A small sound classifier, trained from scratch.
Model: 2.96M parameters, mfcc input, arch mobilenet_v2, norm batchnorm, activation hardswish, depths [3, 3, 3].
Rows from block 6, named by matrix and row number. Each number is 200 + 40 x the weight over its row's rms, rounded and kept within 0 to 999. All counts start at 0. After the name is the row's rms in percent of the matrix's.
# convs2: project pointwise conv (model.blocks.6.convs.2.weight, 192x768x1), inputs 660-719
convs2.25,099,201,218,252,169,178,277,188,233,123,221,180,125,199,293,217,152,194,190,109,255,207,156,180,206,254,219,216,186,191,163,149,196,181,202,164,180,228,202,204,223,152,215,218,220,230,269,120,216,244,185,250,220,162,211,176,238,192,283,211,203
convs2.26,103,237,234,172,217,263,194,268,225,221,251,169,168,216,164,285,220,189,184,246,228,224,221,232,179,255,189,148,205,203,250,260,184,219,193,236,102,287,169,176,190,216,231,146,212,213,256,177,171,163,217,190,241,199,265,237,230,196,232,208,123
convs2.27,093,243,175,213,261,213,145,173,174,287,263,223,213,168,222,245,215,189,215,300,180,231,229,250,236,252,176,219,189,176,232,216,248,201,147,311,192,164,247,192,181,193,240,200,261,157,180,212,253,199,231,229,220,248,194,198,200,249,171,173,186
convs2.28,109,235,172,187,241,239,148,213,176,192,154,313,266,205,195,255,131,204,243,240,202,143,220,228,141,255,212,180,129,135,219,157,169,139,136,240,182,215,183,200,101,161,149,206,165,208,182,239,208,217,205,188,220,197,185,122,156,237,140,197,135
convs2.29,107,232,191,229,145,177,201,186,212,232,193,191,245,196,228,238,194,135,233,227,181,127,185,207,204,189,177,166,202,228,245,199,205,182,117,195,177,192,196,227,241,272,194,141,239,215,285,242,205,183,177,225,309,81,120,172,170,154,202,189,200
convs2.30,086,198,114,194,203,179,264,238,155,141,144,200,211,233,216,159,185,244,247,216,175,186,125,204,158,242,196,219,241,154,178,184,192,147,173,186,207,177,141,249,161,157,148,210,141,257,138,255,157,210,120,163,200,254,186,174,152,175,100,237,191
convs2.31,084,195,160,158,180,183,219,257,180,174,172,158,177,241,251,142,204,245,268,195,222,181,129,222,170,194,192,187,250,223,178,227,161,213,175,129,168,212,151,206,205,177,148,183,163,219,162,239,133,237,143,167,219,233,248,221,146,129,175,263,245
convs2.32,085,198,176,172,201,199,227,227,138,187,142,194,242,238,186,212,217,201,248,218,135,228,176,209,146,200,167,181,233,187,196,234,226,152,209,192,205,191,154,251,155,185,147,214,122,284,173,275,154,184,140,142,204,264,179,222,150,158,150,217,161
convs2.33,105,186,199,244,165,239,205,235,231,168,222,198,119,212,248,222,96,199,225,196,263,134,195,230,170,277,216,90,187,210,223,204,121,161,82,183,115,255,174,167,150,145,210,117,168,184,251,169,203,227,209,237,270,174,203,190,194,201,237,200,170
convs2.34,098,165,226,248,198,337,146,247,219,286,246,219,166,186,174,185,198,260,202,276,230,244,219,199,237,208,175,226,181,219,233,253,222,208,170,286,184,224,187,118,218,248,207,142,213,159,218,230,209,222,213,251,202,264,280,234,191,216,226,205,232
convs2.35,087,187,234,219,156,203,137,161,229,231,252,199,209,173,173,210,204,182,155,217,228,206,293,166,241,180,209,224,167,216,204,195,211,212,187,240,214,170,254,162,227,214,260,210,281,124,231,136,244,200,261,241,182,156,192,184,225,242,282,166,222
convs2.36,085,173,125,170,218,202,230,235,156,182,142,189,223,233,194,160,202,240,236,228,151,216,142,216,153,172,165,206,242,168,203,232,199,182,211,184,202,190,175,262,187,186,149,257,123,268,106,249,125,190,145,159,195,257,176,211,145,143,85,241,188
convs2.37,092,214,156,192,230,189,229,237,187,182,162,201,203,236,236,153,200,265,276,210,181,191,106,215,187,205,197,217,274,182,206,222,196,182,176,155,181,214,160,213,173,192,151,184,133,242,147,273,151,188,117,153,239,265,210,235,193,154,141,211,206
convs2.38,099,226,196,196,242,233,245,275,210,198,252,226,139,253,248,234,219,244,198,250,284,270,149,224,207,262,188,263,179,186,195,210,248,246,252,258,143,276,188,138,215,153,212,238,216,224,229,168,180,204,162,214,227,241,332,195,202,261,209,277,245
convs2.39,092,208,143,181,253,200,224,231,194,208,160,209,225,252,220,178,212,256,279,229,168,178,117,224,166,199,205,222,234,164,226,232,189,176,187,165,199,205,167,233,185,202,150,186,136,263,134,289,151,197,131,180,216,287,204,232,196,169,110,245,223
convs2.40,086,205,242,223,173,191,176,181,261,209,250,204,173,181,197,248,200,156,121,167,225,181,271,181,219,225,220,147,165,229,205,186,193,236,237,209,221,210,224,155,217,220,255,205,261,165,252,91,239,217,262,231,213,124,201,195,240,255,291,166,174
convs2.41,087,220,147,186,254,203,240,247,161,155,174,224,214,240,237,166,185,238,236,186,155,195,160,216,161,252,168,208,219,172,163,185,178,168,209,185,226,183,165,240,141,139,150,208,124,255,122,234,169,183,170,162,200,255,220,184,162,172,83,230,189
convs2.42,103,193,156,168,155,219,163,189,224,176,163,241,213,202,185,207,118,165,252,182,179,101,242,211,118,182,225,108,194,160,202,202,120,148,106,143,192,195,183,194,88,171,164,194,161,219,172,272,171,194,217,174,210,152,141,188,159,174,161,180,184
convs2.43,097,241,250,227,225,215,153,184,218,280,242,202,224,191,111,252,234,130,199,242,174,189,269,238,178,179,229,142,188,215,273,256,210,199,193,256,134,217,207,171,220,230,247,169,211,193,256,227,208,159,241,196,216,170,169,256,235,203,228,157,142
convs2.44,098,189,179,217,181,158,242,209,207,91,191,179,166,228,237,217,163,194,163,95,220,210,148,169,181,200,220,222,206,179,175,168,179,196,268,115,177,259,175,251,232,147,199,247,184,280,224,125,192,184,159,199,204,129,216,142,232,150,176,245,220
convs2.45,083,202,258,234,174,198,176,148,236,249,243,208,206,184,205,243,245,162,160,230,233,214,242,191,271,203,236,217,154,224,179,158,256,251,224,259,217,212,278,169,256,200,243,168,272,152,266,144,276,203,237,270,202,166,188,192,253,242,247,150,205
convs2.46,100,210,187,288,201,177,249,214,259,127,234,165,88,211,273,184,110,207,191,113,228,172,161,202,214,239,230,160,220,201,181,195,142,201,177,135,145,214,197,205,218,192,200,154,196,187,206,151,193,212,203,272,244,178,207,202,230,172,230,218,191
convs2.47,100,207,222,279,182,138,246,146,250,174,194,181,140,175,239,173,174,145,193,116,234,126,174,208,215,166,207,155,237,232,234,219,191,220,192,107,230,165,219,195,263,228,232,168,215,197,259,180,211,201,182,263,252,131,153,232,205,142,245,152,218
convs2.48,097,158,223,197,131,159,147,139,198,204,148,194,243,174,193,177,148,154,222,151,162,100,209,193,184,132,222,110,242,223,196,201,141,166,155,120,265,124,211,239,163,229,182,170,193,176,182,256,171,195,202,185,204,152,87,214,181,156,212,150,202
convs2.49,093,240,155,201,252,201,239,253,175,189,157,184,197,223,253,185,205,267,275,232,181,193,120,245,171,236,185,203,266,187,209,225,186,187,194,173,178,205,162,232,178,176,154,181,147,243,154,270,146,200,138,185,237,288,198,232,184,185,117,219,219
convs2.50,104,209,183,213,216,242,178,235,218,200,179,304,133,217,247,135,140,248,238,202,158,126,234,177,196,206,174,233,164,201,262,148,203,183,225,157,211,260,179,124,116,214,165,175,174,260,157,226,167,208,236,210,257,217,274,186,163,181,178,240,237
convs2.51,108,162,202,38,186,227,138,223,179,238,167,201,249,218,84,274,218,211,169,265,170,262,239,175,178,195,188,184,190,174,183,192,180,212,228,252,151,237,210,221,133,219,177,215,196,228,171,234,180,108,209,103,145,190,233,200,189,196,196,220,174
convs2.52,086,187,266,224,181,203,174,171,250,182,245,205,172,158,205,218,193,163,134,163,257,190,285,155,239,210,199,177,145,226,186,179,198,222,225,224,199,202,251,179,249,207,251,189,258,134,240,114,264,224,280,235,204,123,210,186,243,232,278,165,184
convs2.53,108,146,224,189,132,204,187,176,166,243,217,103,238,168,151,274,225,167,164,237,212,283,187,155,196,176,169,152,229,204,111,210,178,191,175,243,175,120,211,288,212,197,221,230,219,140,250,203,212,187,195,195,115,196,132,230,188,199,270,160,159
convs2.54,118,143,237,160,144,231,222,205,202,217,220,65,219,194,100,228,255,185,156,194,219,313,224,165,220,158,187,169,208,199,152,233,176,231,243,221,115,171,221,216,233,224,251,206,233,147,242,166,197,197,205,166,103,186,206,244,211,169,235,170,181
convs2.55,096,186,191,199,174,171,147,150,169,255,179,214,271,164,173,178,203,164,225,241,171,179,273,218,222,191,197,191,158,215,219,214,202,185,132,289,272,88,229,201,179,241,188,181,203,117,189,258,239,202,248,201,177,229,133,205,154,244,208,126,183
convs2.56,108,210,187,215,205,161,186,171,184,243,226,246,178,207,272,248,184,238,183,229,188,223,154,194,262,206,161,243,212,189,198,152,229,184,206,209,236,181,195,230,184,206,209,229,286,175,271,141,200,184,171,250,258,157,183,161,200,211,204,226,232
convs2.57,095,197,187,130,172,209,149,219,152,204,159,252,263,203,181,212,161,192,249,220,140,171,224,205,167,160,196,179,213,193,191,188,163,152,162,188,209,188,184,172,99,161,167,199,157,245,150,298,183,159,219,138,187,206,135,185,100,205,167,198,201
convs2.58,107,160,161,193,223,266,153,236,230,224,174,205,153,198,136,168,93,237,164,240,211,149,221,179,176,196,178,151,191,212,217,237,83,223,149,207,184,230,157,168,125,243,157,155,191,143,134,165,139,206,204,204,177,273,276,247,188,167,203,226,247
convs2.59,101,205,222,182,195,174,210,234,238,206,206,248,160,238,290,150,185,256,193,168,196,204,130,158,242,198,189,278,215,209,140,163,223,248,283,128,250,250,205,152,220,208,210,177,242,214,196,153,200,208,175,225,207,195,280,203,188,201,229,239,297
convs2.60,106,161,256,220,158,219,205,168,202,134,190,124,148,174,155,259,122,117,162,141,261,186,194,188,182,173,232,56,200,224,193,215,135,202,140,108,131,233,210,211,177,193,188,149,209,198,295,151,192,200,211,233,207,146,150,207,221,189,339,183,180
convs2.61,102,261,145,188,250,263,233,256,227,201,262,269,153,252,241,233,223,248,215,235,255,214,149,227,198,287,166,255,197,164,202,199,231,235,218,216,126,294,169,140,197,161,209,216,191,252,189,182,179,181,170,202,246,221,295,179,175,232,152,272,225
convs2.62,098,246,160,244,276,157,216,202,291,150,229,208,107,197,264,238,163,211,212,172,242,169,178,248,176,273,220,144,202,182,200,211,155,208,223,195,148,228,184,221,197,164,201,179,191,172,185,146,193,204,195,232,245,205,239,195,241,177,184,228,170
convs2.63,105,286,153,227,318,214,226,222,290,204,270,259,139,211,206,239,210,220,187,216,171,142,181,225,162,244,209,192,206,192,242,252,187,252,202,219,129,244,161,206,228,229,224,162,197,234,151,176,171,159,200,207,278,234,242,236,283,175,153,209,158
convs2.64,102,170,258,242,97,175,258,199,212,177,184,142,150,214,256,114,219,204,192,106,243,212,134,175,225,148,213,203,226,235,180,183,214,192,228,104,205,234,197,185,244,210,195,201,205,249,270,164,200,198,141,233,200,172,212,212,187,140,281,234,243
convs2.65,113,143,194,223,125,183,243,192,214,223,200,112,197,188,221,116,216,185,201,154,230,190,181,182,258,77,196,178,266,280,190,228,193,259,221,126,232,162,216,206,305,267,222,205,226,200,194,215,202,188,163,204,168,175,171,250,210,144,215,178,278
convs2.66,114,172,157,159,229,243,129,213,230,293,207,140,219,184,88,203,163,197,144,295,168,200,251,184,208,167,180,152,220,200,186,257,127,239,166,222,172,132,224,202,177,273,206,192,218,120,121,211,159,127,239,171,160,265,179,302,227,182,185,170,198
convs2.67,104,211,212,180,163,170,206,194,231,134,172,204,207,222,176,275,131,147,224,155,207,163,199,229,84,259,240,93,217,192,218,215,152,146,168,190,168,216,136,218,134,108,137,162,125,211,218,189,178,225,200,174,209,172,172,201,185,179,220,207,106
convs2.68,089,188,252,219,178,210,160,166,230,219,260,167,158,150,200,260,218,180,128,189,246,236,278,169,243,202,203,177,151,227,201,164,218,223,207,243,187,218,238,176,220,210,248,207,264,135,293,99,258,215,273,249,188,152,231,157,241,249,280,197,189
convs2.69,103,225,138,195,252,152,186,122,191,178,193,191,250,159,158,264,163,171,217,184,146,149,264,216,173,242,189,171,209,164,203,205,155,168,174,220,194,120,207,295,175,175,188,243,145,183,155,202,198,145,247,174,230,189,107,201,225,182,131,118,112
convs2.70,094,191,185,201,233,185,233,236,221,174,187,188,130,226,273,162,170,267,211,185,228,208,141,200,183,223,181,216,240,195,186,213,204,203,190,158,206,205,153,171,182,177,183,203,182,256,185,216,153,227,154,194,251,276,252,229,172,151,184,260,237
convs2.71,112,182,210,157,228,241,177,205,175,260,177,170,217,231,77,237,286,240,158,289,178,288,220,167,219,188,146,250,178,172,168,220,238,217,261,252,167,235,208,203,182,237,208,251,270,203,182,201,191,141,201,158,124,266,227,231,226,208,179,222,194
convs2.72,098,235,199,138,210,204,126,199,177,263,200,252,269,174,125,199,226,194,213,272,120,162,238,213,193,138,204,214,213,208,276,242,224,194,195,214,239,200,200,159,149,228,200,210,199,230,158,276,183,155,216,138,207,217,161,237,164,219,142,194,205
convs2.73,102,189,220,216,186,173,214,220,244,185,172,246,166,224,253,82,176,238,215,138,184,156,181,195,244,164,173,261,227,216,152,180,203,246,272,112,266,209,223,124,214,230,201,157,192,203,169,199,192,224,173,211,187,223,234,208,204,176,223,235,301
convs2.74,096,247,145,210,262,199,150,183,192,266,228,250,222,172,249,235,209,186,245,280,203,209,225,244,230,242,187,210,201,162,232,221,219,175,147,305,220,142,213,207,172,205,211,203,264,141,186,239,246,188,228,235,255,249,187,199,179,259,185,171,188
convs2.75,088,215,166,186,255,191,244,216,220,140,182,199,184,243,268,147,160,243,235,191,151,161,160,233,154,248,179,188,261,197,150,241,150,223,200,128,212,176,165,236,177,188,163,152,134,226,119,233,126,185,161,148,210,258,208,232,198,153,134,232,219
convs2.76,095,194,196,184,221,211,167,160,160,229,195,213,293,157,147,265,256,164,209,220,150,224,262,218,206,199,183,215,185,176,223,184,210,157,187,309,191,124,241,234,179,194,207,239,198,157,179,258,236,171,248,178,157,228,134,174,200,242,175,153,133
convs2.77,104,217,198,178,210,276,180,261,181,243,202,295,206,236,197,254,199,268,215,274,167,226,207,171,191,260,173,284,185,165,196,172,254,156,224,250,212,267,190,151,121,176,163,203,177,274,211,226,236,199,219,207,205,240,241,157,134,239,190,245,153
convs2.78,117,301,162,193,281,107,235,188,215,156,248,211,217,204,278,261,200,176,229,189,223,174,195,261,157,297,213,172,221,199,216,225,204,180,162,201,207,146,189,246,194,129,194,194,192,165,208,186,208,187,213,195,273,196,122,194,221,236,161,186,133
convs2.79,094,270,175,211,264,196,206,277,263,208,259,236,102,245,245,267,167,209,181,228,191,151,205,233,197,268,222,175,208,217,242,227,178,209,201,207,165,254,188,182,181,201,236,155,228,197,232,120,190,195,236,227,259,194,270,229,240,202,230,272,167
convs2.80,097,247,219,245,279,231,156,188,301,251,245,258,159,180,175,168,176,207,145,226,168,115,233,208,228,200,243,258,190,209,252,247,192,269,202,208,169,255,207,142,238,281,222,132,225,190,158,155,225,187,248,256,282,210,267,248,277,206,234,167,218
convs2.81,103,244,193,234,231,225,214,210,156,215,223,291,188,211,235,192,244,231,201,246,196,219,195,181,256,211,177,315,157,191,244,148,270,174,220,226,200,240,234,160,244,184,216,200,214,275,225,203,258,216,207,241,266,182,225,127,186,261,176,241,217
convs2.82,096,191,215,119,196,210,148,199,172,305,198,242,267,218,133,165,227,203,209,298,140,201,262,194,208,121,176,239,219,205,245,226,246,199,197,233,258,208,218,130,175,242,212,172,202,206,173,271,222,148,216,142,187,216,181,217,121,237,174,206,233
convs2.83,109,173,242,252,142,149,240,191,179,89,192,189,160,209,298,165,159,178,240,90,255,188,134,212,144,224,229,182,195,213,162,137,217,119,182,136,217,212,175,210,178,113,163,213,164,219,271,193,207,270,180,230,195,156,202,145,157,195,221,220,190
convs2.84,104,269,201,255,224,163,186,181,206,210,229,243,218,186,253,205,258,180,225,200,154,190,185,220,244,225,235,266,205,184,222,207,247,221,141,196,217,147,242,261,277,230,229,140,244,233,206,209,268,245,174,235,276,131,143,181,213,220,173,176,211
convs2.85,114,319,164,208,268,164,186,218,290,235,268,243,175,179,295,202,246,211,246,194,115,159,196,229,244,285,175,270,250,192,214,247,220,242,220,217,195,185,211,195,248,245,227,136,208,238,155,245,217,173,190,221,305,233,210,242,211,195,159,181,171
convs2.86,109,141,231,224,114,227,191,187,170,181,197,85,254,173,117,238,187,131,198,197,224,243,204,166,182,166,212,106,226,219,172,241,151,189,157,220,131,136,208,291,255,207,226,200,198,181,263,209,201,207,189,190,152,186,118,204,198,170,224,149,134
convs2.87,110,246,178,212,246,282,170,302,223,280,218,266,185,239,156,185,217,228,202,282,162,173,239,222,201,216,189,215,183,213,297,250,205,239,153,218,159,291,181,121,187,265,197,150,193,230,152,220,173,168,224,185,263,235,288,245,189,166,178,269,219
convs2.88,106,253,198,209,206,124,185,186,250,159,188,247,182,167,270,179,111,167,254,156,160,89,219,231,165,205,272,113,236,212,223,235,145,191,161,110,245,176,194,222,158,198,191,155,155,194,196,235,194,200,228,205,262,157,154,233,233,162,203,149,191
convs2.89,104,227,158,194,231,193,156,170,175,207,183,286,280,186,195,194,238,186,233,212,138,136,236,213,236,219,174,279,177,185,205,166,235,200,185,243,239,163,238,194,202,188,185,212,167,227,147,243,249,193,210,201,198,190,158,164,195,226,138,163,183
convs2.90,116,233,196,228,188,125,274,175,166,174,213,233,169,211,333,162,201,204,205,152,202,203,172,200,218,214,176,268,197,195,211,127,258,157,216,192,293,175,225,165,199,145,220,251,209,212,224,184,254,258,187,253,228,197,194,119,152,243,180,213,247
convs2.91,107,221,205,176,169,179,243,195,164,159,222,131,247,180,242,258,245,161,215,168,213,247,200,219,184,225,226,194,231,211,140,220,229,194,182,221,173,152,222,297,247,177,230,195,203,199,257,209,200,186,207,171,186,145,121,181,185,255,196,182,116
convs2.92,094,198,249,190,185,105,183,135,189,222,209,150,245,150,196,241,142,166,176,180,185,187,254,205,207,154,259,158,199,237,212,178,203,160,156,214,303,102,243,317,190,202,214,175,239,117,272,196,263,252,231,211,175,178,104,213,226,200,262,140,195
convs2.93,098,212,169,237,211,171,227,209,252,118,220,166,123,188,254,259,131,175,185,126,256,181,164,222,175,273,187,135,205,196,178,187,140,186,184,157,128,202,190,223,200,162,196,192,209,137,213,152,188,223,219,241,220,180,209,210,253,175,206,196,162
convs2.94,087,204,134,164,223,199,206,265,167,188,142,185,226,243,193,173,185,226,260,219,147,196,155,216,152,204,193,220,235,138,215,245,178,179,202,179,205,201,142,242,154,206,154,216,150,247,107,294,120,159,155,139,216,252,190,224,165,161,107,246,189
convs2.95,102,178,192,241,172,151,206,148,207,156,175,134,215,176,202,177,149,114,171,129,211,156,196,211,167,139,250,96,199,222,193,239,103,193,152,118,184,122,193,281,264,224,206,178,210,176,179,164,185,211,216,211,188,149,120,247,242,123,216,149,177
convs2.96,091,184,154,197,199,203,244,229,182,164,163,156,174,234,231,147,208,258,283,203,247,213,77,224,166,228,178,188,264,192,188,221,196,204,174,178,178,203,151,195,196,165,164,232,154,216,178,247,150,231,118,172,193,263,246,223,155,153,147,227,212
convs2.97,099,247,156,209,224,251,149,194,183,261,225,243,230,183,209,194,215,225,250,299,215,205,245,244,196,249,174,197,194,214,253,234,224,185,142,297,216,161,200,141,170,215,210,199,219,118,140,256,209,224,227,211,230,258,230,244,185,250,147,189,194
convs2.98,091,193,258,213,150,192,163,182,220,214,261,195,192,179,182,229,225,145,137,177,240,208,291,168,237,193,209,172,159,222,203,190,216,227,213,231,210,190,228,166,225,213,269,218,271,129,264,124,236,222,280,235,174,115,207,193,241,237,280,151,181
convs2.99,109,147,202,206,102,227,233,213,193,199,236,66,158,178,216,185,218,169,151,153,217,248,173,200,240,177,172,150,238,260,192,228,173,226,197,154,113,164,200,233,303,251,257,188,227,202,273,165,183,164,186,203,195,151,168,226,224,150,230,186,185
convs2.100,114,249,161,169,242,87,214,161,172,161,168,234,232,201,286,232,145,166,198,171,197,141,197,228,169,262,222,191,204,142,210,149,179,141,149,203,256,135,211,273,146,169,152,219,165,141,207,157,219,251,216,184,228,135,137,134,180,210,152,212,152
convs2.101,107,150,183,247,155,141,242,167,199,161,139,175,192,207,227,107,169,199,169,113,218,184,159,167,191,148,213,262,175,201,169,127,218,189,228,130,262,174,211,221,233,213,188,249,212,206,200,141,225,231,167,225,165,148,201,136,212,183,189,218,265
convs2.102,107,309,221,213,275,151,186,151,238,214,233,241,233,152,232,221,219,188,243,236,164,172,213,259,202,270,279,175,279,230,240,290,220,180,166,253,273,130,197,239,204,184,195,169,181,178,171,245,212,226,222,200,231,239,133,269,197,246,186,138,172
convs2.103,101,179,205,140,171,250,132,198,164,285,151,189,293,196,70,220,217,188,201,260,145,216,242,173,180,125,195,190,208,187,214,222,195,202,219,215,213,186,192,211,165,260,172,233,201,234,175,270,177,125,213,128,172,211,149,228,169,204,168,190,203
convs2.104,088,182,154,173,187,193,214,220,137,195,140,181,268,202,184,168,177,227,260,211,144,203,150,224,153,168,181,191,250,173,224,224,157,165,174,172,203,193,153,242,163,189,156,180,152,265,121,300,119,172,149,141,202,248,175,232,132,145,141,209,191
convs2.105,100,143,210,244,138,181,164,136,131,170,130,206,260,145,218,132,182,175,235,141,184,157,197,186,224,167,197,197,168,187,171,136,204,142,115,164,247,139,204,210,189,189,165,214,170,173,195,255,205,212,208,216,188,182,106,149,167,205,202,144,235
convs2.106,102,232,177,196,256,285,174,241,214,231,240,310,165,214,226,215,176,301,222,290,230,198,228,200,216,287,152,269,198,187,230,214,199,219,207,269,167,264,181,142,166,181,201,179,218,202,182,191,185,179,236,219,226,271,291,186,186,256,156,232,201
convs2.107,087,187,249,227,166,203,169,151,244,227,254,186,171,161,186,224,218,188,153,181,252,221,256,174,236,204,206,191,159,246,190,178,227,228,213,230,189,225,246,146,232,194,257,185,268,141,293,109,244,215,246,236,213,134,214,185,205,240,302,170,204
convs2.108,103,170,182,134,199,202,140,164,144,232,178,176,302,170,117,247,243,176,184,231,171,241,276,182,201,184,173,222,156,158,167,179,207,191,210,293,205,100,241,251,169,190,184,292,221,139,173,226,234,153,240,194,112,206,144,177,203,243,160,145,159
convs2.109,093,226,263,217,232,202,207,190,266,212,235,152,146,167,190,231,235,172,146,198,251,204,228,211,226,188,266,168,196,274,248,269,211,283,231,181,170,235,214,157,239,252,225,197,232,149,255,120,208,188,238,253,216,172,234,263,256,220,251,165,207
convs2.110,088,187,275,220,153,196,163,176,202,212,239,207,187,152,194,250,211,128,168,151,239,208,277,156,245,196,216,174,143,205,192,164,220,197,213,232,205,198,237,164,197,193,262,209,252,145,279,162,274,215,264,238,178,141,177,148,235,249,298,160,197
convs2.111,120,153,230,139,194,263,173,209,191,246,197,98,258,190,62,236,271,198,149,250,199,278,231,166,215,169,176,197,201,205,180,252,199,242,237,248,145,181,226,228,209,229,203,209,219,187,194,199,187,152,200,137,122,214,191,266,219,194,208,195,168
convs2.112,103,190,212,155,204,225,146,186,158,258,211,197,314,189,71,263,292,175,201,250,148,257,244,206,192,152,196,243,173,178,182,229,247,222,217,288,166,132,230,252,220,228,209,209,228,186,192,274,212,154,214,141,140,200,163,208,236,223,163,180,139
convs2.113,100,179,210,234,153,180,241,231,145,130,197,159,101,224,259,151,154,207,180,123,250,242,140,169,225,195,192,201,193,199,171,156,219,150,207,128,156,268,192,202,227,140,187,231,185,233,254,121,220,229,160,239,213,155,240,147,183,169,290,257,253
convs2.114,103,207,224,293,154,194,244,187,196,192,222,185,148,214,246,169,235,182,193,133,193,183,173,180,271,168,207,229,236,250,252,194,244,218,215,135,210,228,229,173,317,241,218,185,235,244,259,167,228,250,191,243,257,119,209,187,247,150,198,201,212
convs2.115,104,207,194,196,161,227,147,237,253,188,206,189,170,201,184,224,125,149,248,179,176,128,247,206,140,189,205,72,237,203,238,255,122,212,167,134,120,223,178,136,122,214,175,180,146,221,167,270,125,169,230,173,201,196,165,263,211,144,212,166,144
convs2.116,102,221,218,239,179,178,268,232,221,132,220,160,119,226,255,198,150,197,184,120,239,189,147,201,199,212,226,170,227,224,202,219,172,190,199,105,157,282,171,169,243,174,213,163,194,264,270,163,174,232,158,241,268,168,217,203,206,140,285,251,220
convs2.117,096,182,216,222,160,209,165,167,141,265,219,113,262,161,105,158,274,169,188,256,199,252,208,214,252,156,175,173,209,212,210,240,214,224,203,244,196,127,227,205,296,253,233,195,257,121,207,234,214,204,192,220,175,158,145,242,196,193,215,156,224
convs2.118,110,217,203,158,267,235,175,226,246,258,244,192,168,194,152,287,220,193,180,293,216,239,248,218,218,204,202,152,217,217,227,280,183,252,201,226,124,227,204,164,179,223,232,167,242,183,193,231,158,115,222,207,215,259,203,314,240,213,227,184,181
convs2.119,102,217,169,169,233,229,143,201,184,336,213,233,234,190,121,211,251,237,200,303,153,219,253,196,230,185,165,263,194,206,236,243,224,238,187,290,204,183,225,168,195,265,233,239,253,189,163,227,206,169,226,168,194,242,237,202,191,217,157,185,213
convs2.120,109,212,177,170,256,199,211,188,230,249,231,158,222,194,150,239,282,192,137,270,177,247,224,182,234,192,148,226,205,178,182,265,225,273,251,242,166,194,227,245,272,246,244,199,244,197,158,161,186,155,201,186,182,230,219,266,239,179,191,218,198
convs2.121,105,188,193,118,216,231,151,222,201,164,183,218,265,199,124,258,159,197,208,254,204,191,241,208,113,222,221,167,169,166,194,188,165,159,180,245,153,207,156,212,84,145,156,221,149,198,161,240,174,211,220,129,164,192,196,202,171,244,164,179,124
convs2.122,092,255,184,250,240,182,197,166,310,169,251,222,136,159,246,256,191,195,160,163,203,151,188,199,224,256,219,237,212,194,197,182,178,260,215,187,152,237,206,188,254,220,227,167,220,185,216,116,252,218,217,264,266,145,238,183,276,192,206,175,191
convs2.123,108,149,144,132,206,148,205,174,165,170,205,130,241,192,156,255,198,193,163,191,216,281,186,168,165,208,179,163,188,189,130,175,193,171,252,202,203,149,237,275,159,160,202,308,220,108,150,133,221,197,199,155,91,208,187,186,214,186,134,211,179
convs2.124,100,222,163,213,234,225,167,188,188,272,240,191,235,189,136,272,236,155,202,289,179,215,195,235,198,195,177,156,192,213,276,247,218,198,142,296,95,175,188,267,241,242,206,174,236,207,219,223,209,177,191,183,255,205,169,224,231,200,135,161,133
convs2.125,099,141,199,166,164,211,209,200,130,184,170,198,279,209,186,156,274,218,241,205,186,277,197,163,222,146,157,294,206,195,151,180,247,170,300,216,249,162,215,206,207,187,173,265,198,263,170,264,206,169,171,181,126,241,167,173,162,240,199,210,240
convs2.126,107,231,163,161,249,250,237,236,185,133,200,213,184,221,161,292,201,183,189,212,197,216,201,190,167,268,199,209,172,142,207,173,217,170,220,229,107,284,181,226,185,126,189,235,161,307,191,161,194,178,199,173,208,163,235,130,198,215,143,220,129
convs2.127,107,139,235,216,134,190,247,190,220,196,214,69,181,217,155,161,267,166,166,153,214,245,160,171,250,130,177,163,252,265,181,245,204,251,223,142,155,154,220,248,318,237,216,205,233,187,239,156,202,167,163,206,165,169,186,223,252,123,250,205,189
convs2.128,108,133,266,227,100,210,175,158,158,231,165,163,216,170,182,114,210,170,225,162,205,215,189,202,222,123,238,150,209,231,197,214,212,196,163,159,264,157,212,176,226,255,210,182,198,154,255,239,217,254,197,235,137,178,150,223,180,165,275,174,246
convs2.129,099,178,232,222,153,141,261,178,192,113,168,174,176,222,232,144,219,166,215,72,228,180,122,212,174,156,233,223,211,201,179,175,222,195,232,86,194,201,182,218,268,171,198,200,188,265,236,165,177,205,153,211,204,141,187,167,227,159,231,221,218
convs2.130,086,194,124,168,202,194,220,246,130,197,161,197,259,225,148,144,195,231,250,229,152,210,150,191,148,168,191,212,228,170,223,225,198,155,179,159,202,182,154,245,170,205,164,215,140,265,106,270,128,177,142,139,192,233,182,184,158,178,112,235,211
convs2.131,086,194,273,217,178,211,161,158,219,206,270,187,169,154,189,228,233,131,141,186,239,205,252,191,243,172,219,178,150,222,224,173,227,214,200,223,201,211,227,163,221,200,242,196,263,144,280,148,257,222,231,252,208,130,207,188,232,252,294,180,210
convs2.132,104,215,224,216,167,95,257,162,191,122,180,206,201,198,277,184,169,145,238,93,239,165,122,222,169,190,246,151,223,218,166,157,191,150,209,130,243,165,195,210,207,144,164,207,162,204,225,206,188,228,161,223,206,146,154,178,172,194,225,181,208
convs2.133,111,92,240,172,89,255,160,196,188,202,147,147,233,191,131,191,172,160,234,186,228,204,218,193,161,114,218,107,191,236,196,220,150,199,166,194,174,200,194,161,156,194,167,207,177,208,223,283,153,174,200,179,146,217,160,233,188,192,264,176,183
convs2.134,100,238,166,136,239,208,149,227,211,257,203,280,254,222,171,227,189,223,247,297,154,130,218,217,172,184,194,174,220,203,246,236,139,197,181,234,189,204,186,143,108,218,191,168,176,249,118,289,127,111,207,139,230,223,171,241,135,210,159,224,220
convs2.135,090,223,167,193,231,194,229,238,180,185,156,206,206,251,226,170,196,259,270,218,177,202,117,208,179,223,179,221,240,182,202,209,180,191,186,178,187,194,172,203,179,189,150,180,132,259,175,269,137,194,134,184,204,264,195,228,155,177,138,247,220
convs2.136,114,146,231,172,113,265,172,223,185,206,200,165,184,222,118,259,148,180,186,202,219,227,236,161,175,160,215,127,185,232,202,167,164,183,179,175,76,267,168,184,145,193,195,156,168,261,270,215,182,184,229,197,179,187,198,196,184,178,278,204,126